From a checkpoint of a small image classifier: activation leaky_relu, trained on microscope photos of single blood and bone marrow cells.
Rows from block 7 of a small image classifier, named by matrix and row number. Rows with one number belong to one channel. Each number is 500 + 40 x the weight over its row's rms, rounded and kept within 0 to 999. All counts start at 0. Numbers have three digits each.
After each channel's rows are labels from the 100 images, of 14848, where the channel reaches its highest value: "responds to" is what is common among them. Only what is clearly more common there than usual is listed. The data: microscope photos of single blood and bone marrow cells.
# convs0: first 3x3 conv (model.blocks.7.convs.0.weight, 64x64x3x3, standardized in use, each kernel summed), inputs 0-63
# convs1: second 3x3 conv (model.blocks.7.convs.1.weight, 64x64x3x3, standardized in use, transposed, each kernel summed), outputs 0-63

convs0.45:485504513497488486450504435566473507463488582493475500500496559524492500510527481475454583500515493594500567514452485524500500473455500513493451473478500481614406500529498455532614472524480539
convs1.45:469500442526478500533488500525517517526526488525520490513509458493513472506500606507587517565521563574525500519518507474484541521523494461515524526522500527491626479558463590397566522525500529
responds to: smear: peripheral blood

convs0.43:437506513602492544561513521590552523522446526424489584478529544539542519522487555477467500506498516570483500538523500553558551520476528508534446495523509456554493556469500429551515477491500522
convs1.43:480571512497509538522678508525500508543503554504520539493522484473520513515555554545514487587518500517530490516549539575543504492500593538515589527507521483500526500489494516516494512553513496
responds to: smear: peripheral blood

convs0.46:455529500436509485476488493490493408377517537500505501552483500500503498502540481551500502473471500512551559510554451496447518546452464471565489523481487441562516498461458511480523465631554503
convs1.46:483500389508444494500378509536467511482500414535430457561514499533494531509454453436508500450525474544472524451451479512490525443500467537503500557500540500449503479454466480478442491539449476
responds to: cell type: segmented neutrophil

convs0.32:512480500518500563506472472511395459541488496474517519526500515500489469481554500504421518462479571511586488500472481444469473500510500492586573552499568500526562512524443544572517451571458545
convs1.32:527521452434523554478490533448565515500565540464514508545458465526499548475415432500500484566548483445487520500454489531564512533451490543469464513442513562456454500500546483528484489424538578
responds to: cell type: segmented neutrophil; smear: peripheral blood

convs0.13:459516486559512496495521537537487521434443516457554598529478480592442524506474510524432500462483523560522511500548472549492452477506511522512419543485595500458500550502519498590500483515518561
convs1.13:489540500480554572507541515524500507579486500500530526519508553495479526507601497499505613527447486447517519500589511459587500546443508512505516517447526494528518494596501532520461562500548493
responds to: smear: peripheral blood

convs0.1:491482504483504559443500473500452464438543525479507538553522576511412459511506489421463509447469515505505444508549455504474512493512519489512500567478611500493517495562369493503543540525500500
convs1.1:616547465438478444516450525500430500554420500470509503562533475500565476476492448531500500566500503437508513505479457455458520500483526478447500466516436506554462487494569475480466476508578539
responds to: cell type: segmented neutrophil; smear: peripheral blood

convs0.36:479479497500482501419487536506427476463487546429497498634503603527449515500475510523470515510441526529569539527529479515477430486519485539514563519518547485565524490460493534516511492510558559
convs1.36:500452486484472526578496579488535511476522485506491558527497478534518447576475456504484498509468500487545532516458424517558538483415557412451491485455489526425414553469483550525553531496491490
responds to: cell type: segmented neutrophil

convs0.60:485537500469504461511509497540425413484457512483517445490450479443490503493481521474500566481443500500521500502488510497511710485460507516499451502461524497573500512476500528492525504540526505
convs1.60:425452484516494466474479428477528509493489507542502500564479500539441510453524477397469474458488500559500490489377494461475440475469492481530500487460497481444512502525460439507405443484460445
responds to: smear: peripheral blood; cell type: segmented neutrophil

convs0.21:500532529562519525443472513511469468526464543455525481510492609500481455523491521493500508500520533542517547489548500500411492468426447465525367546513477499580500500531421500542501468541530500
convs1.21:438510512518475529538494500517542470467511528513477499463450410402489427411484526548570540479491467543401439450501471477506521512553420510515480509495500438467455470514492500473485542482492544
responds to: cell type: erythroblast

convs0.51:544517505529500488448478437533473522521496512507560497495521574484502492513546535500491539513500516554465556477468507522481492430480500500517426493418533476565427500498481503513599364520441546
convs1.51:476504413450490575502468521500502429500511543522476469466559464515484405462448537512558509419495469500510519345515483527492505487545481500500491545496500465459512482468455479491531460510446477
responds to: cell type: proerythroblast

convs0.2:481509519588474520469549497519487526514456491422533505500450496585510478504441524438500546503468503601554378507590504512503529478506499500507419502509534500461479535487490498505512423502539529
convs1.2:477487608549500500468487599500534500530536573503486500490493526469518541500504661488472537502495536474512507488500500511500467551448523522482531532471510532475596500572539508465525521504532461
responds to: smear: peripheral blood; cell type: myeloblast

convs0.29:467544483500476533507502487598556525437422493456528531531516510530500575491500559439405514498490500539556501552535419507542522553507520562498540482594513420515483507458499500518510495528505507
convs1.29:560487455500519530428534511424569500519523583527544515507516511487540509529514498515563509527587510520480534568564540543541500472453546542500476493500578540483584531500554509521511585492536493
responds to: cell type: segmented neutrophil; smear: peripheral blood

convs0.0:439503482539519578478490478479529555493449575478467441599522514500469507563504516520500500500444500585482505512589482566513543517512554500563472491473543511537585500510518500506554486486542570
convs1.0:500522490448535500544512500583467548568500490473541582500564510552466507514600523458473557473512500410612506540516523468495532500510513454438495500464494450500475504481453500486496466566488457
responds to: cell type: segmented neutrophil

convs0.22:433535508480543547500466457549479489440394550472535573556496508523452442535500511557461482513484518500544500529514475518509518564474487462523505577437494471485500457491389527587489488500498492
convs1.22:528542448539541458484511492560564499542506482512493471466515536483486543494491500510456486485524523500501438500537488476465500533520548525535475421511557457551500500509690467461571489487500526
responds to: cell type: segmented neutrophil

convs0.24:478517563587534474506515523522471476510429454460492587537500467546462548503488499469465500565449552518491535572534452505491466488481552450461451532476553483499526490432419530480500525467484589
convs1.24:545496500517539422528488506563550501495541548502518532490478500482500496526500508562500500490524567342514537500500579540549468591484509532488525466450458473513516495554479554510526500436547472
responds to: cell type: erythroblast

convs0.62:500489433505396536460515492507482500561482545479461500556523558615510476476521492528484534506436506500612518544495456522490452481560509508478567552455554448552502500463463498507527521500500541
convs1.62:465534500575530566506525527500484557521431475454505540551510558515516544528497487543505487562500565484501508510479536524520500510448585511480439475558529610522500595577512512500500559489540500
responds to: cell type: segmented neutrophil

convs0.58:466497507503491543508573467488466514486490525472476471559542524500476510580594441538511553492464526541450527527524434583513465523435486451515453482496497427516542496464429406533500480552510526
convs1.58:492508470500486426499385443507499508421491483444485530486458504516508530479492462500488500532482554465460478500483475465479556447566512509485486480443496454500505489512449567443364455559492533
responds to: cell type: erythroblast

convs0.47:459490461500449488457500495518505502474506515447579607553571503492440539462561528540460486490526556528564491522542479486500500444487518506520490478417530483465496500526532571559540480583556546
convs1.47:403548417595566539457472508565487509473472465475485508528492520614500457527513502495491501485466538491515515513590500500526500521486500467527513491473605509539452512484489569465474486552496516
responds to: smear: peripheral blood; cell type: eosinophil

convs0.6:467507502552507592451511484533486465556455485484496591534530464500500482472525523509479500484452504516654500500500480497512510500500482486563509499518479489500535537500364525589506468519474515
convs1.6:542530443500545516517563560493501500519547501454560506498480503511466613469493486521486486529475452510489446522607491500478505505522500527456506505507505586464518481507636567574500525492504500
responds to: cell type: segmented neutrophil

convs0.15:473526500576500504500484415516500515350500527438422574500488531504508551472471527511498549481459500541515475553500509561500531528544551543529484454447473504506436509500515523491532412500503511
convs1.15:488525508485525584503485519519500455547524556523550487500525521485488509500585597488491505524513513498648485494489518515518500506512513504497516503493571500500576483584507523433498547613500496
responds to: smear: peripheral blood; cell type: segmented neutrophil

convs0.52:408533505539469469526528543482489500537466551388479515513582520489541504522511387538487552493500514500500574517437484571531571484414525513500482539477561505504493491502451540500500493512502510
convs1.52:436489559430483481518502441491482500478506427453500462490492440495449500562520506477476500500484451526452546500452580471527536416475569458549471495452448485465485554477500434450438470450453523
responds to: smear: peripheral blood; cell type: lymphocyte

convs0.39:460484509473490536469502424516526500475445522474411500608512548519449491525514490461490498465428493522542470587523468492491489563500500492526441583436515514552507548500406521487521568500495484
convs1.39:602517459488496417479500554565587521568488510530500594521515517526533530520500409490465454500548456455500465514477497527476484526441515498519476465607479542523490516545528540491507482468508483
responds to: cell type: segmented neutrophil

convs0.3:500494504555500509529526533522547495504508533462435500565510429518545554491520500497462500436483522520517510574522451567527519454521480461540465595499568437481500500430516518500500500565501626
convs1.3:500544511583509500543593524515492552509494526438536502547491586513530534490562521561484528556554467471578500500590529543492500459526545498507553500537475564500474561511513555454486512456543490
responds to: cell type: segmented neutrophil; smear: peripheral blood

convs0.63:482500456569479490534548511519512453562477574500506492527562527511464454595500497500442500510475549510526441593533483502464536499513537604524500490492536444427509524452462504557536511562488540
convs1.63:462617509552500509543587583531513487530534570473516512529500542486509500520488472521453500527541565500475525500543503514512470495512559569487509483518520509504461575540474530553489568488500614
responds to: smear: peripheral blood; cell type: erythroblast

convs0.37:510577423547552499505568496530518522504466504443526567472461520571511448481506500524477526495470494540533544500532496526509520465485577508571507468396456477498529467504419535466569480551500558
convs1.37:427487503510535577491566568535538534521504489563555511520583518562487531545508538546468518516545519478467438509544507476534492547541483608471572516529513509470505482527515544553582500497482516
responds to: smear: peripheral blood; cell type: segmented neutrophil

convs0.57:404490539469395485497512465530500462467431534461558502524464496618456555508498471521466499506464489500500500522513475500486532469428521487422484537492551509500546482485505529525614479530479514
convs1.57:484500470507482481521538541379470518482516468500570488475380506396514497512501500532527568479490507500477560515455500433475563486476465479510490493525487494471558581491483521479592483463484500
responds to: cell type: eosinophil; smear: peripheral blood

convs0.28:413482500454504481476546499550394490490505530460453481512545455434484525550548504474493543495427500523576471500517485560488520465480545483497424491510527484519610506547463412483509488512485525
convs1.28:557474490537484470496490464484502500479480525487500441440452530477525558436492485504526552445608503526506470530510477442452480427575528511499455530474500534515560395429472504540500585514503511
responds to: cell type: segmented neutrophil; smear: peripheral blood

convs0.7:474448536525487494469532411486524596508438571417500500491493526547516500592505512491476500485492500539507397507504439526500414433500545518496503484500545500586505473487452522519495459500461523
convs1.7:455505527496500516517476500522511483485522475499407528509566440507534492495521518445469468548478534454479412458493500509520528572485423510473512502412420530427502578526515513493456427448474438
responds to: cell type: erythroblast; cell type: proerythroblast

convs0.23:485499532478483583482550504519491454561479554492456535498524608554465450561514511508449461496505512524562518537555492486547508548463483558500433584505462489494514567447467529511547509578521519
convs1.23:500570500527491517570550615515586500547544517542519500491503531490531583500488533581511511557520500532476500481500507559556458477507517517533590500614545516500512504530517518495511526481534530
responds to: cell type: eosinophil; smear: peripheral blood

convs0.9:435535535425513500473658530493510538472460533494496492519547439479556480535495486500468534520475481521495563509568562503500561469448575418500483485516490465504500493445512484500488476500538549
convs1.9:475498561500467489468454500493501598468522580499500573521514508514514571550497567561446480498515539564529557457486510576537399468517575540494504550514534500525487510535511500431494477538500500
responds to: smear: peripheral blood; cell type: segmented neutrophil

convs0.19:483516515538453529454569525476432484513492521514440478500500463508440492559507472490498608505474552488481500500552501546493496437467474422453487555529543441526578528477492472571473437502485584
convs1.19:500463500508412506442482493482405504467472433515561500497399527540453476500526542558463581515455545492469466496452476538453470491529512475492505542500434467506516458470407455487456497497456514
responds to: cell type: erythroblast; smear: peripheral blood

convs0.27:454514558527512534402508485500529524505510581477500500520541500518509445540509483448473362515472483465541501500505499500491506458489545500507517585463522495539517462531375538531500423500516500
convs1.27:500476539478478475465470478500483492509444427500500461447536465512507490528487500493456304514482417500500514500450452470508498524487455492482440452513436492450496467466521448487494441477500508
responds to: cell type: erythroblast