config.yaml
arch: "nf_resnet"
model: "image classifier"
dataset: "microscope photos of single blood and bone marrow cells"
train_examples: 48542
image_size: 64
crop_scale_min: 1
horizontal_flip: true
translate: 0.06
targets: ["cell type", "smear"]
num_classes: [17, 2]
norm: "none_scaled_ws"
activation: "leaky_relu"
depths: [5, 5, 5]
kernel_size: 3
stem: "deep"
avg_pool_shortcut: false
widths: [48, 64, 96]
residual_scale: 0.3
label_smoothing: 0.2
loss: "cross_entropy"
init: "torch_default"
residual_init: "none"
optimizer: "adamw"
lr: 0.0016
beta1: 0.9
beta2: 0.98
eps: 1e-08
grad_clip: 5.0
gradient_centralization: true
magnitude_pruning: 0.7
steps: 12700
batch_size: 256
epochs: 67.0
lr_schedule: "cosine"
final_lr_fraction: 0
warmup_steps: 630
weight_decay: 0.2
Rows from block 3 of a small image classifier, named by matrix and row number. Rows with one number belong to one channel. Each number is 128 + 32 x the weight over its row's rms, rounded and kept within 0 to 255. All counts start at 0. Numbers have three digits each.
Before each channel's rows are labels from the 100 images, of 14848, where the channel reaches its highest value: "strongest on" is what is common among them. Only what is clearly more common there than usual is listed. The data: microscope photos of single blood and bone marrow cells. In brackets: how many of the 100.
# convs0: first 3x3 conv (model.blocks.3.convs.0.weight, 48x48x3x3, standardized in use, each kernel summed), inputs 0-47
# convs1: second 3x3 conv (model.blocks.3.convs.1.weight, 48x48x3x3, standardized in use, transposed, each kernel summed), outputs 0-47

strongest on: cell type: segmented neutrophil (63); smear: peripheral blood (37)
convs0.45:197119128122114168209136099127182131171120086096160122124139089124192136114094128180084128111153129153122128129141162119132113165144170128217135
convs1.45:110143115094146126207165192053215124145180146144122119151125135122152128130118124112120136137059132128126058135121103191142107113144128113100118

strongest on: cell type: segmented neutrophil (71); smear: peripheral blood (50)
convs0.42:131137128119166143132117116128148116137123049096130126089186096118151194137130131240121110074114090164144128170133126136156120150142098128185165
convs1.42:158133162089051106152154108091171118190182171143153157152169120142173119120121088114146128140096159079111135136169143105165156127094116128049133

strongest on: cell type: segmented neutrophil (58); smear: peripheral blood (48)
convs0.0:177185113108156182144112127141154097158119109164154192173118084095143120139162139118138106128138112155136099055165092118216085128156132104109147
convs1.0:158113109136165092100136089106130128157140188107160160129146108137111148132074141146019128101113098165220128111105143128140164160146099170128136

strongest on: cell type: segmented neutrophil (44)
convs0.43:135216128116157109128128128128109157116115128153119128142139128176140133108093152136092145128133146093139092009153128110173084093094147139062083
convs1.43:110128142143162137104137118086119079117116118104137142106119063121142128048089213102123118173155104164128141111140164114060135141175058107137102

strongest on: cell type: segmented neutrophil (43)
convs0.23:138130149074141156128138114120145128128105110148116137147145130129142118113125179164088122073132077201170100180138128098149105212158225128123135
convs1.23:150094130084096158141112155142169135137143126160143115128126081128127150201179077096164179136060179128122119159092166176144152092183097130137099

strongest on: cell type: segmented neutrophil (57); smear: peripheral blood (55)
convs0.4:109210152125168150137111115128149145177179151132137152108136122100145175178118138116122113128195122140083105130042141145205077098117112125139128
convs1.4:148176132118168128113133137082085141104116149096133124119139118178135150123071155130087136140092159138250120105189136066144097149126152143155115

strongest on: cell type: segmented neutrophil (50)
convs0.21:168139144109140152197146133148101167118165141107121139158203128118150171183116146138057102062128098182166138133175101128184111144128143157142124
convs1.21:111148111137142139082086130078145141145187174149120084157125140142169121192090095136169152131100181112128141091097134118138129233178138128108133

strongest on: smear: peripheral blood (79); cell type: segmented neutrophil (70)
convs0.39:128173157126170103128084071137083089128148146204082109123170150153128144102171069160153100102112117172137120128100148133123110173104149128157205
convs1.39:141145077174115135092137150173170182128142169089121155128140116140093138123128128255097163116139147132112140126118112111177129136088092175117110

strongest on: cell type: segmented neutrophil (62)
convs0.47:170202135096157080143154110118165156128085136128144161111146096190178114140104139174083128128152086081171122083109176111168128141131070134147094
convs1.47:107139106109127114132190116128128159140202068098172050222145097128171128146080109123119110109190106113128128155141156098128115138104120128104144

strongest on: smear: peripheral blood (78); cell type: segmented neutrophil (74)
convs0.29:151162142099200104117128172094167113139128106175146125175148092156163147094104097135134064128144118165068070117192095142137097088133159111094135
convs1.29:128093123140132138111117125141140144128144158124119136106147089152061119066113066194076209092136114157121168142067137112147160116100115176139184

strongest on: cell type: segmented neutrophil (41)
convs0.5:146128132122072101107134122168116219166142128112112199122193096143115117146113149179098050075101113165122124180095132163128141142142128128122136
convs1.5:111148136066097159164120145169134104139137087178136060128136118135117119202214100116132119153128182085181108131128122121079137103113141073131141

strongest on: smear: peripheral blood (73); cell type: segmented neutrophil (59)
convs0.12:239198126106148094128131107089134120133079121120119153138154128128161154128118181135085145109088147114162110125139136058132110158099128159059132
convs1.12:138074143198141132128147055098146111109133124086141128095133128082111108080105156090146190194121088155134135138118145158134188166119084131181128

strongest on: cell type: segmented neutrophil (63); smear: peripheral blood (50)
convs0.16:157132137094151184146142121136094160163183146105099098098168080128145119143112128161132087128088122188080128077067166121163096197113134079145139
convs1.16:077144115120131128138128112174120151138137086141145174154128128142053128128149111153225203067136122128157115115139147176161128113128157147128055

strongest on: cell type: segmented neutrophil (51)
convs0.7:182197062122148066096120125146130139151134060082141137136139128128128144136128142138039136055093137102128121124128160177128123158114100128128082
convs1.7:128128209105108122155134095128111125133125101130133051109144110076127144120086157040136110128117108175126136128151114113081156098115137031137099

strongest on: smear: peripheral blood (79); cell type: segmented neutrophil (79)
convs0.25:128128136111119134127109129120152076128169110128117104057147124192149205179136128227134066098138113153181122158137127122141081137128145119146162
convs1.25:131182128128075119107154166171127112164138116159073170183162144152146098096122106145125121095124223118052121160124128126146122128107109134075081

strongest on: cell type: segmented neutrophil (88); smear: peripheral blood (75)
convs0.10:170224077103128088145109138128187128123125141149179116129122110102153128150177117128072086106142128104116137102183098145168128186110134194130128
convs1.10:085128133093164138102198097130090124182177125128109153113183073128111128116135184151143063156090128161161113135086138124094112086137110116125199

strongest on: cell type: segmented neutrophil (50); smear: peripheral blood (42)
convs0.19:167149133118119132135082128128134174138111130200104120108180128160220111128119160183104168128135115097149055127140055123138104131128184115098136
convs1.19:121138140111167056096128097128119102180128091092165147178138096120128095128152143128120089190128152148105100197081107196110151087158116108117078

strongest on: cell type: segmented neutrophil (62)
convs0.32:177147123108132154159128118131122127119138118151106099127166123128166176144172136171128068098087128104145133122150166097146114184102128201017102
convs1.32:111095102152255128114158102119149125161128151089137162182135128107100105133129107128202131128091108107136149149102172144128132153060099128139133

strongest on: cell type: segmented neutrophil (75); smear: peripheral blood (55)
convs0.18:148140116074097146144128056136118173158159110169174110164150155128168168118128124218128108098151059106137077140155128150128084146140161137142166
convs1.18:115128128125188142120164116093210150137152170128128132166128130111128121168152167214104092070157195139114075094086150143127122121128142145097162

strongest on: cell type: segmented neutrophil (60)
convs0.31:124148092118144161119121068178186152147143091112154170120142076113099087142121073189082128045117113121141087137118189128128078134111120136144113
convs1.31:127126128170063040128116128145125109116119133128111130128095145084144199154099090097149080183100130103089111145170096121155098082128194105118158

strongest on: cell type: segmented neutrophil (63); smear: peripheral blood (52)
convs0.22:128128151128184076119128146107150111121162076113101120109210108131131128163122134189094103049115103139177132135165111130212122120139147145179135
convs1.22:138130153109117170158107149061138134133126208226104172149153142143128101130124051137157110124142154128067114135128140123194102149142118118148104

strongest on: cell type: segmented neutrophil (47); smear: peripheral blood (38)
convs0.27:130147139120146107180119108128208105154205117113103139099137124161134161083107159171083095093157111141148128216140128132154126130116194140116082
convs1.27:162118142104104214236102142113084138131116172215156128133135122121101128153111150160131151143069144121129128148131159105118109103085117121100142

strongest on: cell type: segmented neutrophil (54)
convs0.9:156162112078137130128128106126186177143139112137163141098199108115134128171092134155065110059091154064145086192122141133147084140111157128148120
convs1.9:104125191139128116115144146100110099125078115109073122116095174058153115128140150064123128149125129138113099062155051128107130139096132045101131

strongest on: cell type: segmented neutrophil (55); smear: peripheral blood (50)
convs0.38:171135094070151152155139102120135094169191133071123078145101118169138097188121082173139105133133135164137121128017123116149119128126138128114128
convs1.38:142128045230093118119123141181112120118160113159114171133091156131137162114123113159128128058128093175137143135167181119162110124139077137109120

strongest on: cell type: segmented neutrophil (53)
convs0.8:197138110110173102134154144139057181174151170150106128165151088131129118119161111149092097078132091198105119127105140133157092169158172097116097
convs1.8:194141128106136114135060062144167115138142086151137060136113120128150179142128128121136121128138128038145095172115161136095192137165178128131121

strongest on: smear: peripheral blood (35)
convs0.6:151143164128175128123096115177228085143142109128166120116112148151194120128109159155130090096118119144125108160160147118163104091118150226117114
convs1.6:120099064089200157166127187135126131076128156129108128100145122136120041128147133174116118135122093143181119120090155107131153174066099142165136

strongest on: smear: peripheral blood (53); cell type: segmented neutrophil (46)
convs0.30:156138130104100159089123087139145222179131119139129128159129112100140153118078130152105148124182091123154153128143153087148101216167189136102154
convs1.30:117139104146154125128219147086183137117138134130188146159128103160121128161196128169111167125088143107138113146086166203135086133109128152169087

strongest on: cell type: segmented neutrophil (71); smear: peripheral blood (41)
convs0.13:128156159078165111145143107110208046167099106133136073075158131115128132086072114205120116109155128143145113160101127158174100139132133143124135
convs1.13:063035141149142142128139151115133143112158133142082156174123095111098083117138106132128139145215095132094155107141137135171064118128064132117152

strongest on: cell type: segmented neutrophil (71); smear: peripheral blood (56)
convs0.33:145166128128115161082120103065128133121140119113109160085196134123167143108128180185110121096103101166170083138168109131169114157118225128149120
convs1.33:143130115142138143129138124126129120191153121142169134157203067160205101148102095139152142108152192127094128130114150082144143068204089140122128

strongest on: cell type: segmented neutrophil (59); smear: peripheral blood (39)
convs0.36:136150120148136104107128125138156020160184089103128121151123141136138148127145136183145075084148104098130100212084180161128128112132156098146155
convs1.36:154112134096121155163117155103154236108121160214128148125112128114110111163148051138120105107171128134117131128135113111186080128104118167155163

strongest on: cell type: segmented neutrophil (73); smear: peripheral blood (60)
convs0.17:128154150137206103140076128141151136152185102155123145103177103128142075113105181157121128121176118112128167106051149112210121108099111142119095
convs1.17:069182128090143107128178115128053128090141128116152127129155153148075128128135128151173138127158106120128099154136174027089057115148132128125148

strongest on: cell type: segmented neutrophil (69); smear: peripheral blood (46)
convs0.3:217128137079142211131108097103091188151142113128139113115128145086191139154107135159109098152139089167139154155155152113138057140128104111148107
convs1.3:141094112060126143119102158145152174088138075163154147127107123161136082119161128145226146102114106109137146121067172138087162150151092179146116

strongest on: smear: peripheral blood (75); cell type: segmented neutrophil (68)
convs0.2:139147104099181093135095106142189107128138128110076099113124133118159145145141141158146091117211128179169146206100128138188094128162149102143179
convs1.2:170163128134165147171128198125087198128145205140128244114139124128137130158143146132110162150142163128155124143128128128128108185132103141149143

strongest on: cell type: segmented neutrophil (74); smear: peripheral blood (40)
convs0.37:157146115096134101144122132155185107144109141118090147160150073158226155096124138128123077097128119114138118210115132143154087120108101173070086
convs1.37:170108123114161163128145140149112136055123140133167089142128151113072061120125137128113101148167125140164128167083146103099143185076105128191204

strongest on: cell type: segmented neutrophil (44); smear: peripheral blood (43)
convs0.44:093173112129104129118155137060120164150215128062128148131164109124124084113072115161137091128145115207115099109086162157178111104121121118112133
convs1.44:128128115168093140074079112131143177138114132152160113152125186135199180112118128149131146038088118144149100134190149140165127128195158134127142

strongest on: cell type: segmented neutrophil (43)
convs0.26:128174078082129155169109136135131128128180142103043088128151125115144053112157139212120141078128121175129129148116133148174140189113117127131133
convs1.26:217150091098124091147095111172092128210147108164153158138137121173154140135138120182154147101121125090125074127113136168128168057153115140134128

strongest on: cell type: segmented neutrophil (60)
convs0.35:128131124144131024128119153114146137163153115111134208128188063180133083123115142144134108080152086114160101095125114163148123147148128104071139
convs1.35:068128166041180171146133068128112123156176112156156110157137150139060126104140141128088109131186106145103128160128152078139109128162128128182129

strongest on: cell type: segmented neutrophil (50)
convs0.28:160187080059128163142146104116108125211107128194147133125146117130127047163126107128119126078098102118140105137086121111161062151128129143104119
convs1.28:079147113159150120000125144171128091123136073087105104122110144128146177142148115128133116119149094102137196116137128178128123134115182110131133

strongest on: cell type: segmented neutrophil (77); smear: peripheral blood (62)
convs0.1:146135094128105142130131128099181096148112170146179127143155132111128130143120124169151110111128128028051118128141126170128116208134128142041117
convs1.1:128144128128220103134185128139145128146134083099066097126078128059151104141114153136133102114217128158194128128074123145135152127110132132146133