Rows from block 4 of a small image classifier, named by matrix and row number. Rows with one number belong to one channel. Each number is 128 + 32 x the weight over its row's rms, rounded and kept within 0 to 255. All counts start at 0. Numbers have three digits each. After the name is the row's rms in percent of the matrix's.
After each channel's rows are labels from the 100 images, of 14848, where the channel reaches its highest value: "responds to" is what is common among them. Only what is clearly more common there than usual is listed. The data: microscope photos of single blood and bone marrow cells. In brackets: how many of the 100, against the usual share in percent.
# convs0: first 3x3 conv (model.blocks.4.convs.0.weight, 48x48x3x3, standardized in use, each kernel summed), inputs 0-47
# convs1: second 3x3 conv (model.blocks.4.convs.1.weight, 48x48x3x3, standardized in use, transposed, each kernel summed), outputs 0-47

convs0.6 067:149178117104184164181113128128160138144191105119107158156193085089127159118138105170138161093127089094174125209093105110142116161152125123099141
convs1.6 079:128099144117128128141067113102118182137144203135121141128195148118105124193076084146121231138135140088116140090128128080145147134145142147095125
responds to: smear: peripheral blood (67 vs 16.2); cell type: segmented neutrophil (61 vs 20)

convs0.45 120:156160122157143090172132079164160137122126134188167128145207066131157118133217156163123124109128108078149104099115128092154093107138105126101162
convs1.45 088:103177182061136136103111077060128174143148166105151191170171115111120122147137128122190105082139117204151128101105154119125107099134128128137135
responds to: smear: peripheral blood (85 vs 16.2); cell type: segmented neutrophil (82 vs 20)

convs0.9 066:142182073114109096180129094120182128125234099122128148166134064152143128096164133135118102105128107184134088146134104093189128136152139128136123
convs1.9 142:118109135100132152136101175133050135101084131166114113026161134152103139145106109218128176107128120111123191106121162143135127147138149147103151
responds to: smear: peripheral blood (41 vs 16.2)

convs0.44 086:209128118109118163144128089122177120128186127137145088183128110123173126095098123119108173091143070141177157134079156128128055140157160088130155
convs1.44 091:214119095152105111128093118108140120057144164076097148178103137166086139133126143154117150160085156116155106176090120168132099128166154198123119
responds to: smear: peripheral blood (43 vs 16.2)

convs0.12 106:174128107132163222158153122128142146186130137161150168139108093114137098122114084173143084079128113128146091113154194056128072140135120142125109
convs1.12 082:131137106112081070140136141220162148140128113128085125161124124153097102117106140116112128085014139128135128148161168128121142136096148065086128
responds to: cell type: segmented neutrophil (41 vs 20)

convs0.14 105:176149150112067133047135097138128136099115128102120146140145142116177145150187098209127126105210120074113098110111128148141124180137106165120121
convs1.14 078:176128082137146135137128168113166071169128111117128115128151059128167128086157156128068128084149082118195119215122102146147128128087102147140100
responds to: smear: peripheral blood (85 vs 16.2); cell type: segmented neutrophil (78 vs 20)

convs0.29 106:147128110129176174091186146128083134135131159146199097122130099183160185123145164151116127122136088062121083102133100131156086111149086168075140
convs1.29 107:132101082109147150141180141133166121084128138103112112151112092080255103128110131072085119128148122139128168123128141093135153171114104185124136
responds to: smear: peripheral blood (70 vs 16.2); cell type: segmented neutrophil (62 vs 20)

convs0.2 089:154157124095101128160144100112123192166134140124108116092186148142146130111143112163080101085138095104128138086198180077205093176106128128139153
convs1.2 088:095107088099115151125101142130128073242169128153123127113099058194179153131165128099152127128116124107142128169166168111144141104107115128099148
responds to: cell type: segmented neutrophil (73 vs 20); smear: peripheral blood (53 vs 16.2)

convs0.5 072:148156098092104128157143138090168127125128122158129113096157132073188125028124123146111149083161133138201130103129156128175127154132165200107104
convs1.5 088:085100155138172144138112104137126098122141131052183139149139092128105119123151076118139079199125113134128130177081128130124104128030106139145183
responds to: smear: peripheral blood (63 vs 16.2); cell type: segmented neutrophil (56 vs 20)

convs0.18 129:128149108065094167206136106080132136133172136089128213109136101152192103117114128153116122092182094132123095080134123131183132118149150136145097
convs1.18 073:059090173168153106137177081128107172133108115109119114128068157123141136177142208117143109151085140163142137132128105100074114103083074101148128
responds to: smear: peripheral blood (39 vs 16.2)

convs0.19 079:175123077120159184162115117166133111143139152157164119102118118140196096075122121165093150105142095122191108148120152115143073127110050128173082
convs1.19 110:124146114155141104182110086164065114092104081072235109140183128138128117102133131172126128177095140122166155136093149162117124099122166116128139
responds to: smear: peripheral blood (65 vs 16.2); cell type: segmented neutrophil (63 vs 20)

convs0.4 083:128202134068182128128128128127137135152188111124124135148184122149128118146110156157081139089180090093089097087093100126217114161158119131103129
convs1.4 086:141119165118156128089157149095153113077132175142128131141102158048190142150084079085124119069128120166091106126177138094160120165162166128113081
responds to: cell type: segmented neutrophil (72 vs 20); smear: peripheral blood (68 vs 16.2)

convs0.39 072:111128116116073162150128120074162195140161122172163128151156130114143137158102128146114145080149097103162110234079192168142117132103138128146141
convs1.39 109:145122128123094081134147151116128161108160129152138187153128039146148088146121057119169151163150154140114121109091171136211170175169116131128124
responds to: cell type: segmented neutrophil (82 vs 20); smear: peripheral blood (71 vs 16.2)

convs0.16 106:159164119079128161119151087138142160134097133113177073135171120153160113182090087188154098095143122110098117102104120121181091170179104127059143
convs1.16 084:158176096169154139149142158150181118128128108047128057188147158152164147100157128140122078106094161141156118118128115150128128142104186172088084
responds to: smear: peripheral blood (98 vs 16.2); cell type: segmented neutrophil (75 vs 20)

convs0.35 103:167126089146143142152138076119143115128165071157134123131136128109142118183128041144112140103160120140159077205102136112161089108165122121202171
convs1.35 072:161255116128143137177104144146164177123147128072119128126135118127118160140118093149155138155111153101117098102107063139153132157107195141099143
responds to: smear: peripheral blood (89 vs 16.2); cell type: segmented neutrophil (84 vs 20)

convs0.32 108:169197097128138080176128136167131147113173139128069134102191143180168046137170095149128128103144106099133097096092171136128110126128102128115092
convs1.32 120:072149211132143126078136043108112132194118082128141187142121209148119154146136152131171131125120121166125144106110145113105113136133128135169095
responds to: cell type: segmented neutrophil (49 vs 20)

convs0.23 098:166162075080195133156154124115179130135180132152148052127133128115128141097175109208128112109117117155146093083115162095128080161108128128138166
convs1.23 097:095151093146193115079128139133138128118121180120137227139144142146043078128175156139128138105120119103128192121065124146122111128122141128116172
responds to: cell type: segmented neutrophil (70 vs 20); smear: peripheral blood (58 vs 16.2)

convs0.33 095:139142104097133104172135112151194150149170173182130149128152099115162073128067081137117128117160118083170121126140182078169128156102128130054140
convs1.33 077:114133128110092123117145125169137109137149134123063117156083128130078125147083076128137089189010132115160132165141117128122056168127128106137125
responds to: cell type: segmented neutrophil (90 vs 20); smear: peripheral blood (78 vs 16.2)

convs0.24 094:128136140118083190115114091109129157150186128115149136118170092158189118099085110128090140097126105143118084177119088133123137172240105128134120
convs1.24 094:109098104139120213164116149128134077187192119135036103143091128128123128152205119120182143123120110133172128171119128112119120104092130141120145
responds to: cell type: segmented neutrophil (81 vs 20); smear: peripheral blood (76 vs 16.2)

convs0.31 133:153158128122125170122172156120046144120079128190167122045173111091194120087125101170146112111103138125128111163145148104160126125141128114101079
convs1.31 094:119122107135099107091154112228178106145128128128093138154128067144121116103131158078181124130158104122085110143184130128064141164133095074110089
responds to: smear: peripheral blood (83 vs 16.2); cell type: segmented neutrophil (79 vs 20)